Weights of a small class-conditioned image flow-matching model.
Model: norm rmsnorm, activation quick_gelu, patch size [4, 4], layers 8.
Training: soap at rate 0.0029, 13800 steps, batches of 128.
Rows from block 3, named by matrix and row number. Each number is 500 + 40 x the weight over its row's rms, rounded and kept within 0 to 999. All counts start at 0. Numbers have three digits each. After the name is the row's rms in percent of the matrix's.
# ada: adaLN modulation (shift, scale and gate of each sublayer stacked) (model.blocks.3.ada.weight, 1152x128), inputs 0-127
ada.512 086:539492514473509456500552447488452538488524441507504466450547527515524470463490456473534505521489469447409514517528568507481541476531465503465564559428537450467474529572452530435500477446487512510493518490530462498543352479496501508444455513498518546574559516506433448542533500452421550513519482488495469398454558468500532537481485451536500474460459514530526433550454499472457506555468
ada.513 096:486486466458500499503475511471533503519460459466516504533445452501494566442483544548490528517542557556575489507544475450473547451493552522611515543474578538521461490458566463472523470525537464489494435493530417545480488489482528430493538478513485584533467482520498477463492492601556497454470415545487460507482472491493508540587530521522432492525526556542482562472484459459613534520509
ada.514 095:523559494385464489474518545470448505516452507510525497566510495501524467528465595481409501483486489478506466419505507537490552516414488514533516533455514506559469497543503416508531523480459517486472503420584543431474497539565428508514529467514539472533540460552455513527453537486482481456454538614512461463453523509572460520486401476515547501462493548490466460511506486528528504537469
ada.515 075:508464552476566531551482480526450434384432485506515480503497530425490509543504528522459540509434477504492574560526514414447526513487421519485499438457537460466520431507527489509472482522546513520508437497510504421495435453479504509570489500497441483468473520504488488474534569486510505442531535433550553442515414447473504549443529514495518505439450450539532543454541442460551494537501
ada.516 072:519457475497482487538502454484487472440490503457490446477493509516539460493533486458515461562497522478492451548433538506546438604470479503561481436569537504500546451507546487469513597479462491449492392572520454434578480462520492544573475456501507468513453489498465545490547511527494494483518582540485521481548514537424530535538507482509447466511502530585535532503547433521507593478448
ada.517 079:488465461498419553542465530544527455504502473555512482547543480398493496507516440515493463564535498504593495452579478482526556492550478582548496516522574492415539440516439443517513516525499559496472443505574477487558476473503476542497429514498472453549530539544550542433437504512558472523521495500472495478407471534479531413479528490491466550510529497530495530493537562511447472531480
ada.518 035:549513495458528398579477446420487491483475499448470538487444404472548561451522495559391469503512518493485510445486587474500505463537518596506487482433468499498509525513497441518527495479487493497469517510471473459503510424504473551453520471524505461493426549489569503463455466480479511421446520525590595503492520470477489447460539548493467481500479483443493453529424504491514464485505
ada.519 088:410520540518456446497427553512521485533449509501441509602463545428458539491520488513519445601522518463542442540474591532458548573562554518459500487482506537523516460465507456495463518510511499505475508450459490519492493509524517497564563515549471573473549548517550582476467505480511465542493479507484512455577535469544542517521509483478445456512565459509552579461531513455446464475532
ada.520 046:498439528610479527475608480496462447404428499488504465506521533452506504487492452469459519560492536476487471531466487565427540473504483536581437525565498553532520557490517524475494465538542441538540474455532477567492524459496519475526495413494478552525463440507552582497523468470411523476587518481519484441489484476510501513461524503477479553526453490457541530499558494510535528453453
ada.521 069:548473517579474467474535604517487473484435450501537526478510490479501511486485527556466429487531493517484519438548530500491495501498420483512483452481455504503544446511557534521483479505486529509554455519500433475529484406458563514428525463572574547574447573511549472602518532494496477561529461530438495486504499492483512507435480510562463551480452527415518483521481506592531439478520
ada.522 044:537561526492525544489549522515495517518587520487555517427480524485446451522500480480580542486462491514505432520583460461437462565488504491474474414520594480511447514530565512467532444487516519498481533459569505514531573563479486459516429477557497455497491543477508511483549448547553501493442430556497494480505464466580476495514489445501512465518553452545485510460451556573482505584536
ada.523 069:536510455516447532516496451498530497578470544491552457501530475497492473467544456499482502451531505505483479537503501521536514476468534514585476517507517415475619521548522451469544504464512551541567484502491512500479505475519481512538556545552516495433545544528494457532508559506462546483422562573507450503590476487500626432435502491504443537563547469513477552548486454561466522451454
ada.524 077:506525415510576445470616545539463524512502526449470411481545587564488410521445477463497550490420533585529444552461492584498484510466588574485446552511490547500488472463523570491495527469493464468506540532469523538450538517577499533476507476484487504491518524483527543514493503510504487479565475516524507495447509517562513507539452475519488442522495473526549487562552475494513542500549
ada.525 036:453484427482560552558587579519510526572502502513444473521430499495470521519461534483499508462490539471438512541530529478461554487514515516456524449551529475494517498512434555459483538557464505475489586565549517519387495561521475538549420584487538522531541436456449495483503518524430467482533477512539519508457545512542536531449517522520501483450443518421477545440532527489490536456509
ada.526 085:496413518420497513472494444502529483500470471543504550482509512538425513501483524472526506576523528509536533511540466548564543494500513493479508509412510500547436512444447469521542508459479464565525500552497450493509467510465437529457515538464480564459526585513497550468413483566569496473537453509457522492534501458455497599531502566468488519465552485514423525522560560518446422585490
ada.527 066:523495539518486541526478524521425497475540502413484486530499510407522484483444559571478466511503472473531470504534508468496420510482504561521451558443567489468530545558499539536495476583545498424488495520430510452502519455463522557530459495461483504574556466508601555552533510529471471526469487536458524529527495562487468474591496505424446531493492460463534517617538484461521504521489
ada.528 106:570551494501526574488509524480489506474459460466522575444497478497446581540491504509466473451494467487569509429515501454475521502501540516498515516478498532480509498580481418537547465518580502454586523460546507501478543541481499371397522491496528500489506492402536486530526542474480478486508526551535424468459477455532511497540476533539557418534474519495510523398499465561463526504482
ada.529 043:467470485535467474446510502519547553493578501450497572475505488461531500520556529495474488552507545537578454542510479512523534519487475505547495451524528545500588420556521555526512490498510590468481508552477515469566543454546534562460535419442527518563509489426500523454479520545587446497465546430466470555492434505468482559539441476463473530530518439528483476494527502438482468478580
ada.530 075:549512443480460518519492539467532436540456561479506488570541451505518512592546571471456518569471491531515524518481512507447514555543491501436408475440523478503497510483447462453529498500544554550506515476535547500568499474492497462524495453491426463521537522465568547498477561469489504475576520498558414486508621516516454507511486500476499561493583547497467517555539518558421463496468
ada.531 073:457473434537479448557512518522529498514506491464548497473463500518490524544561480487461556518462433460498461454507451511519457438542432435545556471478520471454570429519511472564499515530481430510504497549482442471469544497488547491495546435505529520488538487497531515548490479554592499517372482492524476393561473510448568456461522587476536508542426491462465502554466486495469527514504
ada.532 067:434483551558431491460460482521447421413442463521501488563507466460493573521485484473529476476551476473485566558494524543524472537485439461517428438508472511442499503434522412538524551500522543505458484523495459471480514464570527513541583464473542500528480543527464548565527539432493502491441457498480485484488536554527575490484505534510553508494511518467495434581519552520533472408493
ada.533 089:516558404505512418450511540490528579428525471531548451471477556588499443497541469538513469482492543562507523567560462520506499471508480531567498543446474499456494524476467481513510470483461507554541512587523552515456456515493501479481446503501490500511453519424419561519536536480534553519483506536512503475469450574580474474585460433544499470543424493467456503454527474466530518529537
ada.534 061:453508515440525546498520469536580463488493487539513569538438459492453530506532464507484450528487497467504489577520480517462453539498629475556490455538549462543576496474476428501496559513533542470405508443496499472473441529490511494496486538509487415531517453581503441470509523543443425502436535526532528452540535467521526457478482481472475560459450508480428535441513511525465552482562
ada.535 042:506435450470366459503552520473509480570455532486483524559496457561490574498537495441466491490507440518508510553501479428514500507518501484517518432526541475559493508499498535500508476545439417432493528507490512550567513458511520531481538522447560538417517508477423519510489535440524497406569481533473465501534496559471467453579447514452461546460508543487532526520555483508459510440456
ada.536 061:498464525516548530476481554567550461476519451528543527497520470493565554480539506460454523485491414477512490482426433445503511468452535454422504571592543521482538449491544477515517505549575482518463494492454578541536506497480575516508509490496472493466524531532534555509550460557568540521452493555509513518485471480393550450493426556499510578441472457515444505500458501493487500421504
ada.537 113:417543572447500424412455513487462438476448490488535486542528542474463489488470542512491531470471515479540470495564512526506569573495475512541556558510479502573454541532500461522519552492480489509540503473521530416500556473491404465458447556481498446564511547489495437477455512503457504433502524473536474446493445497541555582524445465575515504476454580483479511456472517508479544558480
ada.538 064:460454508515504500441527562530545489530443487495508544469517530506541523533498435511493526531553549473510536487536599523454546581538485478506556534461513537516552489491574509431509465490516565522579593458487475541499502505550536500532582512446554521599453450465488524558531471538490502593487490441523500467510463470449550555505464516523525499544492486480559603445486499485546540507468
ada.539 076:463523519491464501539489517502509592501487513521507441531498527480489505597466521495473508485510504421545476400476497490503482543504479490503550558465513501535546427401477502440495494513479478522529479480504435480501426553540530484480430516555530522424518449460604572477472459477460528459481552500473480426543448451506543474495518555567499449507512494480443456507418466497584562463535
ada.540 081:433504486535551512495435507475522480513544521550474489461467526474430582501514473466496505484437503474511454458488588516521495476510441519508472483524449465458502481445517605543516541514523519492490540499475473572609555451476482566464491515527431528462469498510500546459465478472588510541551522479450564560596414550444505482421530475505489493510507402485513469492527482496548488474529
ada.541 088:518462548478526557519493489484484498547487501576486530478495528533484445546536500518526459500512551448460500502490574540504541492444557509544481475522500534503451570431508526512478477453441526520546492486512634540420487559504499512473473621488510520494500496513443420421523464547446437495492523507476569510509518494473427551427542541589535515449506549489543534529522546499551537503457
ada.542 090:510446574562561505512515532448411558510590504449499539529503463531468535520496480579550508494545486478500473560507507457478479482520529458535391498527504465473529488401574534491555507511443555448541509464410414575472515511519531498487522525507518499470486543432503485450539434514465535509486555471545509519546488488474461521548559464484467478549453488557558529484560472497516508551510
ada.543 091:462487523472531442450582485516484520470533525474506525492515464484536486511503469518500464489521512519462495524522467480527460405515582570539471540446538486522488489526542528430570444593527546534488514478503497457457447497421548538504547475558507526548475467499518378483480545557469498494507505538470477517551442433550431455488470515464518501414467554567487506517411464569536487512552
ada.544 092:442456475523504514570460497530466525510448456525564503421439486414581518437494439498599467477432511552516521538528507529491511515532590504547491528519528530494503543478509501486524499496511514439507510557411475491550544510505584524492459512561494527562516508424449451609479507474474485472534517552523499464570453447415497527495474512513494553478487496540487497556531527559456546498494
ada.545 079:514427529482505492516527534523484495485510424524466485513447474366566474463503528511477494461513446507547435514498476490552471523475536467508435552492475496499533560496562472508442439515441517466534528551483358477550492491445521487448506549484537509510530581468509515511480555497537476464543448533486521536476478506492444467495486460519546603541526532465490519512498474473616417509491
ada.546 076:530504505492499535570534503518508544496546577489508496529578530452446516567535493507476430466452478519485471461531552483511558499470483484505437478524552499497479439467522529549457510490470514555489467503477416455603556523512529511476480510493537502558413461548534458488499459516542480442423522482479406537516459510427523460420430435499443539510502481417555471517519452428505522510532
ada.547 051:510441434508466595480569485504484540487566527495532458452488513416518505510496509449489524493433445447569453435473445474525484522536626461561529477514479440522598542464445562553483400503513475515512455515490429543579487525517501525470506461451467512488471512440540502497463518510447470535485513475438521484513518551496507479526475473480509513533563532567557528484491493442533518506509
ada.548 102:505513423492483490498492537496506478465493517473526506489525515538498523421475569508479484513429520607580488504420548547487507563553473520465475471435459516552504471477503482482470550543526500468479463536584512496488568587550554470473420429526484496478551506557423417548480534505492517538493519474543537508470571465565507522474532420486548553492460486459471514441540516524438539535465
ada.549 045:457474489460470619438454454512471555397525478550549567520562532480459484436480537436494419483444474605474535532486495518467510515478501525494470451480488517501452513503506480478546503498500514487533469533468576521548423459495547529540570530482542465488543549524503561488527528456537468512417535506501464487452495555532482596469527559497481511468518496476517442472549443463482556515495
ada.550 049:440490453422452504467522428497478486444490501565570451421494514474455468497519519493519465494473456557446528490492528503467466473424479491485533461572545447456499580468516494501509451529491484478515570528614531545518489512493482514496486489546535540447434559464524457456445514480581464460501514567482491432428505462469477470539484431484427534495513507481544500562465512448539536481577
ada.551 043:468501492527527567539460499508524597505573540402455558494490499527492513498498523484454511488513472528512541505437546503492482501480584495507550554512466580489554557456536498475399470510471506426559499577557465436546597483500507477552527468519489505442417521473505503566519597568485497549474550474534465536483497487525463514517543500469502528494490543577484470510559444524472515484480
ada.552 102:498540468439528525446571404460523443466507620497486490486526507545474487462491555573464520518502408522484471453490568543500511581510526497560515500448491478537467481550570474436515508519516445557538559400533531498498520532453527509455536462533525507489514499518482450532500485499477486568520467468466447504568563435560494500456498531465560449470478551514479465485431459486510539536489
ada.553 089:535536511509470466462472533533528488491491464495483516535510565556484479534467455457531510525504491499457509445532443504449507377523511549457509507455472544467527489525467457446452480424494467533569524527489484526461506540557400444499504446574466522516452502468509546518548510664529463485475526497560479502511560475454565564508497481476519503507502509436552512580508544501427497473458
ada.554 069:545532470548498535466472485505542546465502563486493541472581504483512490477415469549491486523530567503500488454482541500528522508498501467538444560513485562573404510473480498508619505510452525487620576455548494500501484506517490544498486518444491543512491482512560559495547476465477491517572415498440466490583581423466471454491474513498457526461493537462520546514434452498505485447518
ada.555 037:551535356476524528547546531463497528458456495463491553537524489496496559464548456434549533497529432550453505520553481504545494529440507491484531508570473511522484454482592524445472483510557514500441461511404563526606524480447514484505527515544525501493494479522502527530509504442466506457498466454504478472463499493501533470550435516549514498489572433563533499483441435558545441496506
ada.556 055:553517458460520493423501514533502532505546499474508514412482525474432479513529511478503456554534531522410546543449488522518493535538567565474538483532514476453454517500422504555473527495512538602486536453500481515502454478477496594444472520547427509485467543541545483466542456578457488485503441439502573569469464562473493487509491489440450492477484518495476444478446555530453573555553
ada.557 069:461494515471499530420558539405593479417454567490489574488439467518519423518434472499482505442535512543526476501483456528519485481517462535527567497464530450512519538529478444521508435511471478489415467580586477524456482518523466503460594445508531477488517480550442486481509463503537488530502510482508462437434532500511508549509531467472485529478489498485538401592500495451474515544486
ada.558 036:528563474518499500468456517456538583469489487541426472480458526456480485483457499445475517443429518502522490511479504448464453510515469558503534466498487504470452526528483529512501506523510487578551579414431524517455452493483391469483504495508409404486540448576490477455486455458492536468531462414461477558475473482521451464519484525531528460499447572422478492474481550476514568543529
ada.559 072:527528513490496544566558559573420435475501460511497450534536507403472501521483543488556512563477500411525588485481469421533469526454494462548528557506489474488485469448419502525516497447488481524555524474460499544519517506463520432504489475476430480550478496414485444510479535476498522393496477459492532460514442482552480540553454470515541463543503500514431454466505468472532465424514
ada.560 066:474541449489458508458537440483522500420531525545512514526496498502454399500556474506523498457497465519491536490476491522480433503538504501593443495478486549514459514500539526543485532468421482469569546565485458411489582535533421441494440488511545523538469540514444504476442492483507435496501530517449495515482519533580530551478499506524547538463486500591549564554482498447423426547475
ada.561 104:489538516410490501517496562509488503505491538580492493524541493515511592549520450537493533499436537539577515489454510537420514543510441518521536509538494509484516516450504541505513521487570478545518471495481533436530542560544533497543449445518500584509486510578424452506492528413523547541430462583441495525514532501460534513434529558540485463458486413513569521475508478507580514551469
ada.562 034:480550579520428458445558490598510567461477497513526507541507472546548457539500531557525489488476498503499481552468483498498488512514462462591503482517483466435511482570526583471480549498539564497506486489508485387470466472459453472514540479521453431459445513533531509562521520448460483424549546478460496495431474428521477519534501545545483542485497498403487495501593522495515424529521
ada.563 093:522513534512512568466523501527544545465490461497424388469499527518532517455528415499513490439500456473501480516507493518465496507450501483488517540529509542497448461436496493534416448495421504603473511465558530446560504485468462491453495521531525551458456496449545540506499538535598503518498476422467446559518463530533475488531439546520473495536508497380531443459559511536438455478518
ada.564 057:527371529451430572455498498511496553451555542561434500518502467462552575516516480472525469518553542534541484544501503481521437434506471513460512428504516517464515477464507501481491519485476502480446495500556441490489623509497479525495464483418568501402554484491517537491528514557537524551513457460486628528506531563534478550519515512528514502488464552528488520481538533493530465533514
ada.565 097:479506422483562556465480462550485501471456522502557480444545480530476495562549470505495525412512503473491440517472552500544477519504415493478445543527473521556522484454525497541517592516529506524524538469481435542554599510555585469556472559458482513496487480492442445512462511361468470476491502426537522498550554457488534502469540512532446471471536445545505528504496507557462487509465
ada.566 033:513507502493587514494486508522506446412494413464512516512542537493478459497484533518485515485561464527447480485476545521471423476531524448444466549505508475491527446515514484561520505549625558467488469439526533466485441543507504522497495515505496532480391505503567522449569458504516509480531494519494468568568461486453473455478526454560524465399501449514481602488434520516576464482500
ada.567 100:525565552541400539544462440544494509494493464506507512550493505473550456557591434543547505554503541491495490554537460459497423497482476483562518455529436478485544514440525559447522450560473490526537445480523497455574509472498496514525557519483504513518474448518461528451481473584458473471532493460424527477558449465451485466562493521483450488482511434506540392511495469449541502453537
ada.568 035:463499575448508572541550496517528456459456487498534531508464507517479512452504545561456465562537482588449500539481543506506568455504545507484467494562502472519571548493513539533479426491473533503496543525523493539512525513511529513515528483462533510488434541504451507501478430432506454506481627529486478512427504523538425531523500566483477396526516557452501542518510528546555610549534
ada.569 100:514516538505514520566536568483459539552504486546494500534542501491489518512487480508473463507433553484510509485431521532526525506480407480460559499530478528400537515473482551559486567480481529500508455454474366513596521497539503493491549475472546566496561531553491586433485478456506552482523511476491514536544497551459527486491516553555482513490535438506422538561504503538497412480414
ada.570 080:550496522468470466501486453544478540525534535523554527434542521512533455459539474515490507534586515524459460498457476540469521535456683541495549476502493479524497560530519478498500474516526486472490513506528454549502476465500559520463491505494457463543579504532494429579551507472444581480436518556523520488429517459526484486509502461507552475552467467495513475544516444456614520530556
ada.571 075:517415496585543491527469503524481531535553497493455478488546553522493478483518497493502551481500516487499487471449476527473510571462536547504465481516575480497535530436564515489498464534377514525488496491501433510490476485479582521444463466485425508512506513431450584442514493412435470461531471469491495500460467504496463419488508667505502480496445466492472508512572515529464457527507
ada.572 081:487581461431524495475489475534496460543450454502504531495499564471512467568464456484533485527568511525518521376594557492496512528540482514424522560508515514539494508557406508522457511461521501467428526467541592503537546524483440539527557402430503463511535519517492448496510497481401545493496474520491507503501529486530487473554514534584563525465527539467551478505539487473447497480507
ada.573 035:473541502479525503527524459568453510511548474478522512501545574522528478491470464395392559511470471559459617564408470478497526487508445482528498491567479391523468534500459487517503486545519527509560553493458488498476474521512517481523469446497489496416526521494447446475437468551495508522538414427509531507434510546545551437510490483467531451477509482492480541452475529496511487562507
ada.574 105:506508467490518439513446504533359491518540504445506454432473483555555480502478526531518540513448533487433524508553565536463540481467455512575504499543446546522512491419556518479451494473501473458476480503519488486544413519558558549513433523498477432510476556485503432495548526455524529497498466458513491469518502485472522464488446497496468518472544502431411563523461480510390483545432
ada.575 108:454505489531411559489488565524492536482458472484529498519557435447565494527511480491489558477518431403472526490543433472476508462453505500553507473433518520476511482448552481545501515476524501491507548524463474434496450433439472458467581417509480468358526505480552566448502513540489530512547549457486522513499523417487470520527497451539524544536521543503439486482511506484471422534523
ada.576 090:511476461491572534534467508594464446463534420495433525483485474571504500526534503452459523515491537442525536502523482471494459463491446468472527466457464509550570485538519518543534527475578445448523552547476567483503524623547545501523479521525571508491486436448539504523566528498488471490536533526537475539475553492505572458562498494456444534524469474469509568463548473518483581554438
ada.577 101:474542467502517529473450504534421520493490542520496510522516427528502518511510521466511492454574577542500529482435551456485556427496499541540522482503484517452505506476467473447491427612475527500510563498486486482510478537545489498478418486531537487548386460464506548453487512528511559450506445460454555517419484505496411467509396442441500546479527550467537510509517478492507526558423
ada.578 101:494537499560417520512503546467526461495452454531519510363465527517524503469438499501501464558455500525529569504529497515511465519502460542455458522519429479546554478533480506489493467456535479495492530501469597479442489563538522530457510470501586479480423476488477570474498502550587539515578497478584425510459469537494494493560484491524506472472437440471434448475508507487477508468592
ada.579 088:441466476515496507487482479484565555370485410483530422463548539533520483557438466473492473466498525469489501486509550484482488497587459488502482582559486523493514597563415518478541489453517455480473513477540523481518540523535452491504518475583554459540572507465505580534461539511554553483501602466511521502553519570520460554507537531485511520459466516531482459482512535515547519482502
ada.580 096:492516426475476518485492527499438593472516511491624440475532514559469482463536532505567465554453513568495556535463528536454552464538472465512485546555529502441473542487526441490564544454502436478545454537536460504513548474556442489498499561481491528524504419438523486527594580545488551452511540547520534472471495524476469514478498446471477495524476458507456530480500525512420537469448
ada.581 096:456465518559590519540414552482472536553542456461521479444485450548475511508475503507456548517510522527570548532497454513546510517437613495483501515520504491462434482488532453555485465532516493492545550504453490525464576480420536481402556554529447452557542518497505512461509445480506516458501407499505469461526459465551425517505496510521525498499476479554571443485517457508543513420517
ada.582 083:454543509482487509525469499468571455557474551532484451445497550526478544531558450502503465428447517462440486552492578470506467576496506574502534499465444520549468500514459460469456489499513482540509412468510539490489450458476493479445444471483486522422522439529518514484532464450448485549475477514488494521586508427487513451426545488580512462585538567476604473508541531474485482484538
ada.583 091:578511513437503496455484499498524537496488459493541457531483467531518479467594511513551480485487478501470481429457515493454541444569478476463432468558508514415501568460480500472485475538432518490538515517509544460497475516547531508559493543488548579502473474473485470434467476398413485437463494581504490538508542458499457598537537486488506486583504486482487537586601516481481468479526
ada.584 096:510543534468515531529541472456508465477567448477530551469413432555443511582501534433485554516504533452492466484548446559467486494511541451424490519466536512424495519443507505442519534476528509515481406534490484537461507480568542382442554465487478490481538518475480509463531471508620450547509524501488516535543467561539529514548460528474476482512451426497451476482503485484547467475513
ada.585 092:449442541477554471489468609493448576481483568490503453508480541481519476444539504521481588498435515492462568541541493553493492459508511514456492503524506477458540518506501547520485493485510416615484516572520461470573454548449447503416529459473541490507446484451465529473468550467437544457475514500589527477414523502452543526512525508505474532473474463483526525466564493541550513493457
ada.586 102:499440483518520390505495545467462481456508436433509409494544500478532454484472440457553530527514479457485509555479446474515556474514527468488426523433525471383521476489447414519528433470438499512548508531470463479479441467459455492420578557506478571447457511522505523479501553548515510512413492452507535469566472571517540557467472518508498532522498502513456513478528468507505496526502
ada.587 087:502599431470527441527542485483430492520502551497552539545508545522511453530524522556508503541493518524485523492549492467523558507516535532499472476457463504588462541510517463497491516554461479482426472517485564480495469517562528376547518507588466487498478563458454453578511505439451417570535524481518541474531492503505526503485446495595507489530463467488496484471532474430488507490612
ada.588 077:435532502455507535493505496515497467503537502571506602520518505514480462445473506554417469502496412464537507459500457452488497463496478461495470499516520521440587469576483548464601432531512493507551517536462588513495548548540523494537455502536450524478536502537399509475453463521506503466477495490434535529546479518525568524543482492548500480538536393463534478513447431497551467556530
ada.589 116:498494499543462485530553463476511465539490471499396547553485505528490507522505549469448492489522427487532495515484467528482506518481507560467474520476454477517508417487494513446493560558510503464456464444476561510475484391526557500510498428467449465443539519505485516550503501432519497615558507398528503471533522498533537572487457495482453498491505499536543447520475535496408505463635
ada.590 093:515511529556574536439505485503582498478565560517542488547516564560463475521508506496533523478486569505486506520500511457519453498529509529456450473539480486546482493461490544467468501508529516515474484548487551505500536510482501553578420517503498456499474445449542620477503414599465470399480480527464538463573499489452473508557602521492601512521501499441501476522524492496518508451565
ada.591 111:519514539510601429484496564505551496514551477525548506579519486487529512553488418499619439474560571540522510451474520442485504487519523513460445548520525458523502474543532479489494428506514577413523506493507478516494456472540447482454547529546578530527503464471497452502579548461455510491532467541516489496484464437546444459538497591535489440487507488511479533439495520534539547500454
ada.592 099:503489493465509594519471530469477485503529521506566510480420457524536494479473551400504436475466440522445540521488493461513475481504527470485579478515578495402541451490481549457538565514530495516469509445468426501472474466515501432341549508495565480491507457496435456448525445504507534569485492503455471455497503487500518465509443506550471477483438481494544484516457529455500517531433
ada.593 099:425508451555556424462507516471467524495535573525435504499507545458517483490555490540591474464568508524524500531528442480483562506515424503495511475475550554445502504505538474455430457452528462527525555569521499525398550481470426604471553503514526519504502478514544438513472498485454500468425504449542484466451534431507534463583529561470513518546516532512477520454473482516502553487482
ada.594 089:520500488543516528490469524501515529508544532515535462430535452501473485484542447511493481496560550508508428415445521535473436471531598497497444516478488508529541507521499464488535463564463480580534580510481522508450504583467538525469529580505469470478466584492461452541449466422507470482537537463487500398475479509490492523569490591488548476449497502542496438421541467520468571456522
ada.595 112:484501467509506509479420514502514548474469546522434515524534583505533509504505498477473470502544493528477506522431531556464539536472469530431487459481578543500474508468505572486487426510585473460441520480527532501447475531512482509491364455445529539495481498432494438512388486510510468534532502513547530492508526487462546539397552490498508555519549477515456471489498491542406441558563
ada.596 111:497490521516581513481487565444520492437513523517514440584434461515487594530515481519517489453516505449551509473527542557455580507506511515470462487429532543475484453495538546506500484539516467578485540546521469479484472498456532452452567473471471465454528583452492385541509488500511530477537556521484471444503441595544544481451501539536507557515545561480543450447459533470459507489537
ada.597 086:503531456530508591441481502483430534566497527513529484547413523477539563513542435474459544461467535500451537548550524480500506484472552459534505588479515521490480498436555499535462476499528573443496489486442416485483404446458487491476462471544500527526459494391524475466433545525553499499539494543458562461471525539509461520498523517475470500461478541538544464406510533545449499470470
ada.598 116:519374519538507512509520648553532508448458448474514509447509460503499505517495479498501583451486559520560502488520478494508566437465456459550484490471512558423532558535496479505497537499478549554544429511554487494558487488510415500389561487478481478508551541489477507468464508518433546502485481475555524461520462540530470471526416533517517528541502553513453527500562512493505491469471
ada.599 080:581485567519474464549529530546545509512543443475472537492543421526488579485438488534498475514503467505472459505540561531474528554555448549490515448462501505567512557524502434498506430518507424491516604516557504535569555476521535488505487457452458522570591539457485539500471522566465434582488509542571479482505524480466469531526496540484538492472514462560509429497507431475518478511515
ada.600 094:544475425506553516465480543546535499494464536533511489512477491465555496494462524494440527520503512507502558506578459514465526451453528540552498525583503481504465524542495602558458530543393469488517479549558470473567496548480492561510477476402484424548525478449458519413435540533485523469510450449458492538556415546500489501482515480451522544509463530489460488553514452426519505541464
ada.601 112:489548450475494522473522522494453542479500516513522460436522543508498485531507473510504517499493549484535574517535568517525463476574462427513467530542459508519482520546410499536499493473519428552550480504517555563560532524536426493432463513508468492496538546550569510393543451572486534429419588542554462560485490472477479525469574497573516529529502510461521554500512465518544466537438
ada.602 102:508534557493475518480506482482515531503578478433537524494503460613522516496501500552505503510468548441450528534588472527470428491480535511449492461471449518443530582454493510483519476466501503480536562494481575490419464497501505469469473505524564552461476480554477444362576456479519487499491475455503537509526423584535518533526467505482448461528515469493505448462521565552455500498427
ada.603 083:440509464499512521433513546457532470537451514541532550516544528569446495523525481550556575518555507452442554475443524472565479524525518510501466491446469546460463538502423458482523462452428502527464532443479444452505486515430590498497513487526469484541462498469499499540501422466481444539529463504484491528472374568562475545522489494525511512472501468571564451441513480480578529506488
ada.604 086:504529498519447435474523549517519443505523513460530495537583557589480475527540524486479517505485528577496484449460507415528505492434487462557515555508521480446517442465536500539490551468554488516595490495446429444524521578469432541523480537529480480453416446486555502527412591507493431460513502533513500556541504508537493526483494575486470516493536479572446471452508519471482500516442
ada.605 094:459458409530475546539576532480506540508475438536425496451469466545464524564425459505441435495571474548453466482519508536459467518408462501475421527488495430493484542440402510445513446507496509502540494514558469515502454535449523512458445456497466543540445548515502510512475496497505509555550543442471466464484490505407489511494503540514442509493476477476430550452543462425503506512500
ada.606 095:484478494570562449520530572419515486465462580662527553555502481496475458498491494499442569471464425433446493536485615526485500491490462541441506475482517486462450503545463559506529501453486513534445504521525491485482529526518524528598520462519476512440542525481537516543453469509430473467528526500496527537479506532478525525505538532436533535477522531555541481513540535505550483539539
ada.607 106:519438491525438527479483463471426592392563459423506471484477487578478512471510542497487573488517524514536491519510533501508465589469556483537447540520501471479574520529532486511497470558453456477545548479462496461527539473451549517526408461508493477529531554470529496519519511492516470466465480526422504497496525395483447528484474559496525448476515467490492549493472464506607531514411
ada.608 096:532512436513454484503469559546490475430497499496518464511523537492509419435560531497480467413465494565481498475475518449510505465441497534476557504526502484491475459483518494552572458467472483505536499564508426484518461492520434471468411546446477467580467491516474437485469531501531573477563522492474544537428480559501429447528479414457507485517443552484449611491465541531524540523468
ada.609 084:561509479469459467465498440529470464467552452492450499456470560565479502509498463467536428493525527469471499478471445482560497535540563514472534515597495456462473483443524465526527515451593538581563427528570504503562476507505524478446433479467453488470541453448495553521470507534443504488475559548510530521556533452435452443504523526439431514488566476511546495462473473505429534464495
ada.610 100:467501520516370531484534510492478467476547585496479487521551506570517480415570513538482479522448495511533491481490568542537463527484414489491499485560473482445492470543500583483531473494467447553480542493508513537560519561508490555523470485457503478464515474536531514419519552571466471459485435448474511488464528541451465533462556436456492533529530535482496505554520472542524550626538
ada.611 093:434484462553454496512431567516544533497442585489572413531567485430467504517474558494446585492510501510500585517494469487508530484479494448574491517512536448575456545466472484528464463497422492522478471515549444506520543450454414555469517532498537494531566461533518527489530517461466536475423593548522503496519545500444512556522481538494523503525493531497520536466571457481549498499514
ada.612 099:512512535507477450506472542586502493426536461460494478522457480487537581469451538477525456493505585552511523517535485519474573480523546480476502468459470466609559488504544459588463547463488495469526523494437504524474508479557467474412515526468525514546577485413449420517460510495470522527513544582486462468533457468492510511480469512491524557482525543544411579464545446529483536522485
ada.613 106:562516433496517488476438554483525523560506428450475411546472477502478462473530456528510430503500555504534489483507491506559521517488493567480478464531475434458544537513558509526546478535477525519489525557504464469501527579474487419497497545522523534505406525463497475567504567487510578483506428539462555489411434606512515438452460523462468506491507476513523556503555568470521527448468
ada.614 107:427552520514534509569506552464489508540506488455468488429484481524534511446538479478556553496489478480484530486478574539482565497454537496565468549469460474575524550581495475501509486491566512457455554488568531536542480471479509488477621502498577518490572506517535462536479499439468478517480507533496467557552518494463530593481526510493521581480442617450560485499539469547530513503471
ada.615 087:470549454471468505461488558495570542500503532507539507429486498424447515482569471464496503461553464474475538439430447445524522514499463529547514532538531532535475490514478523470478463478458505534418447523545534492498470508513512513500521524487418500387516462515515495478474495553497505440488457496569513546459520453470472489441559497496409498577451415492514433497467489557563455492613
ada.616 099:472448438465416536509465528536559500478519484548522423484530487489542458507481458547542490555434538551522498429499460497550539461539405533528454456551550494485551503457489472525521494529494439466510518483479466459490504463533552425506447510468605509496430498440475486504482487407483471520478501501415484450488486492520501532491527580548462473490471531507491583478439434442576506535510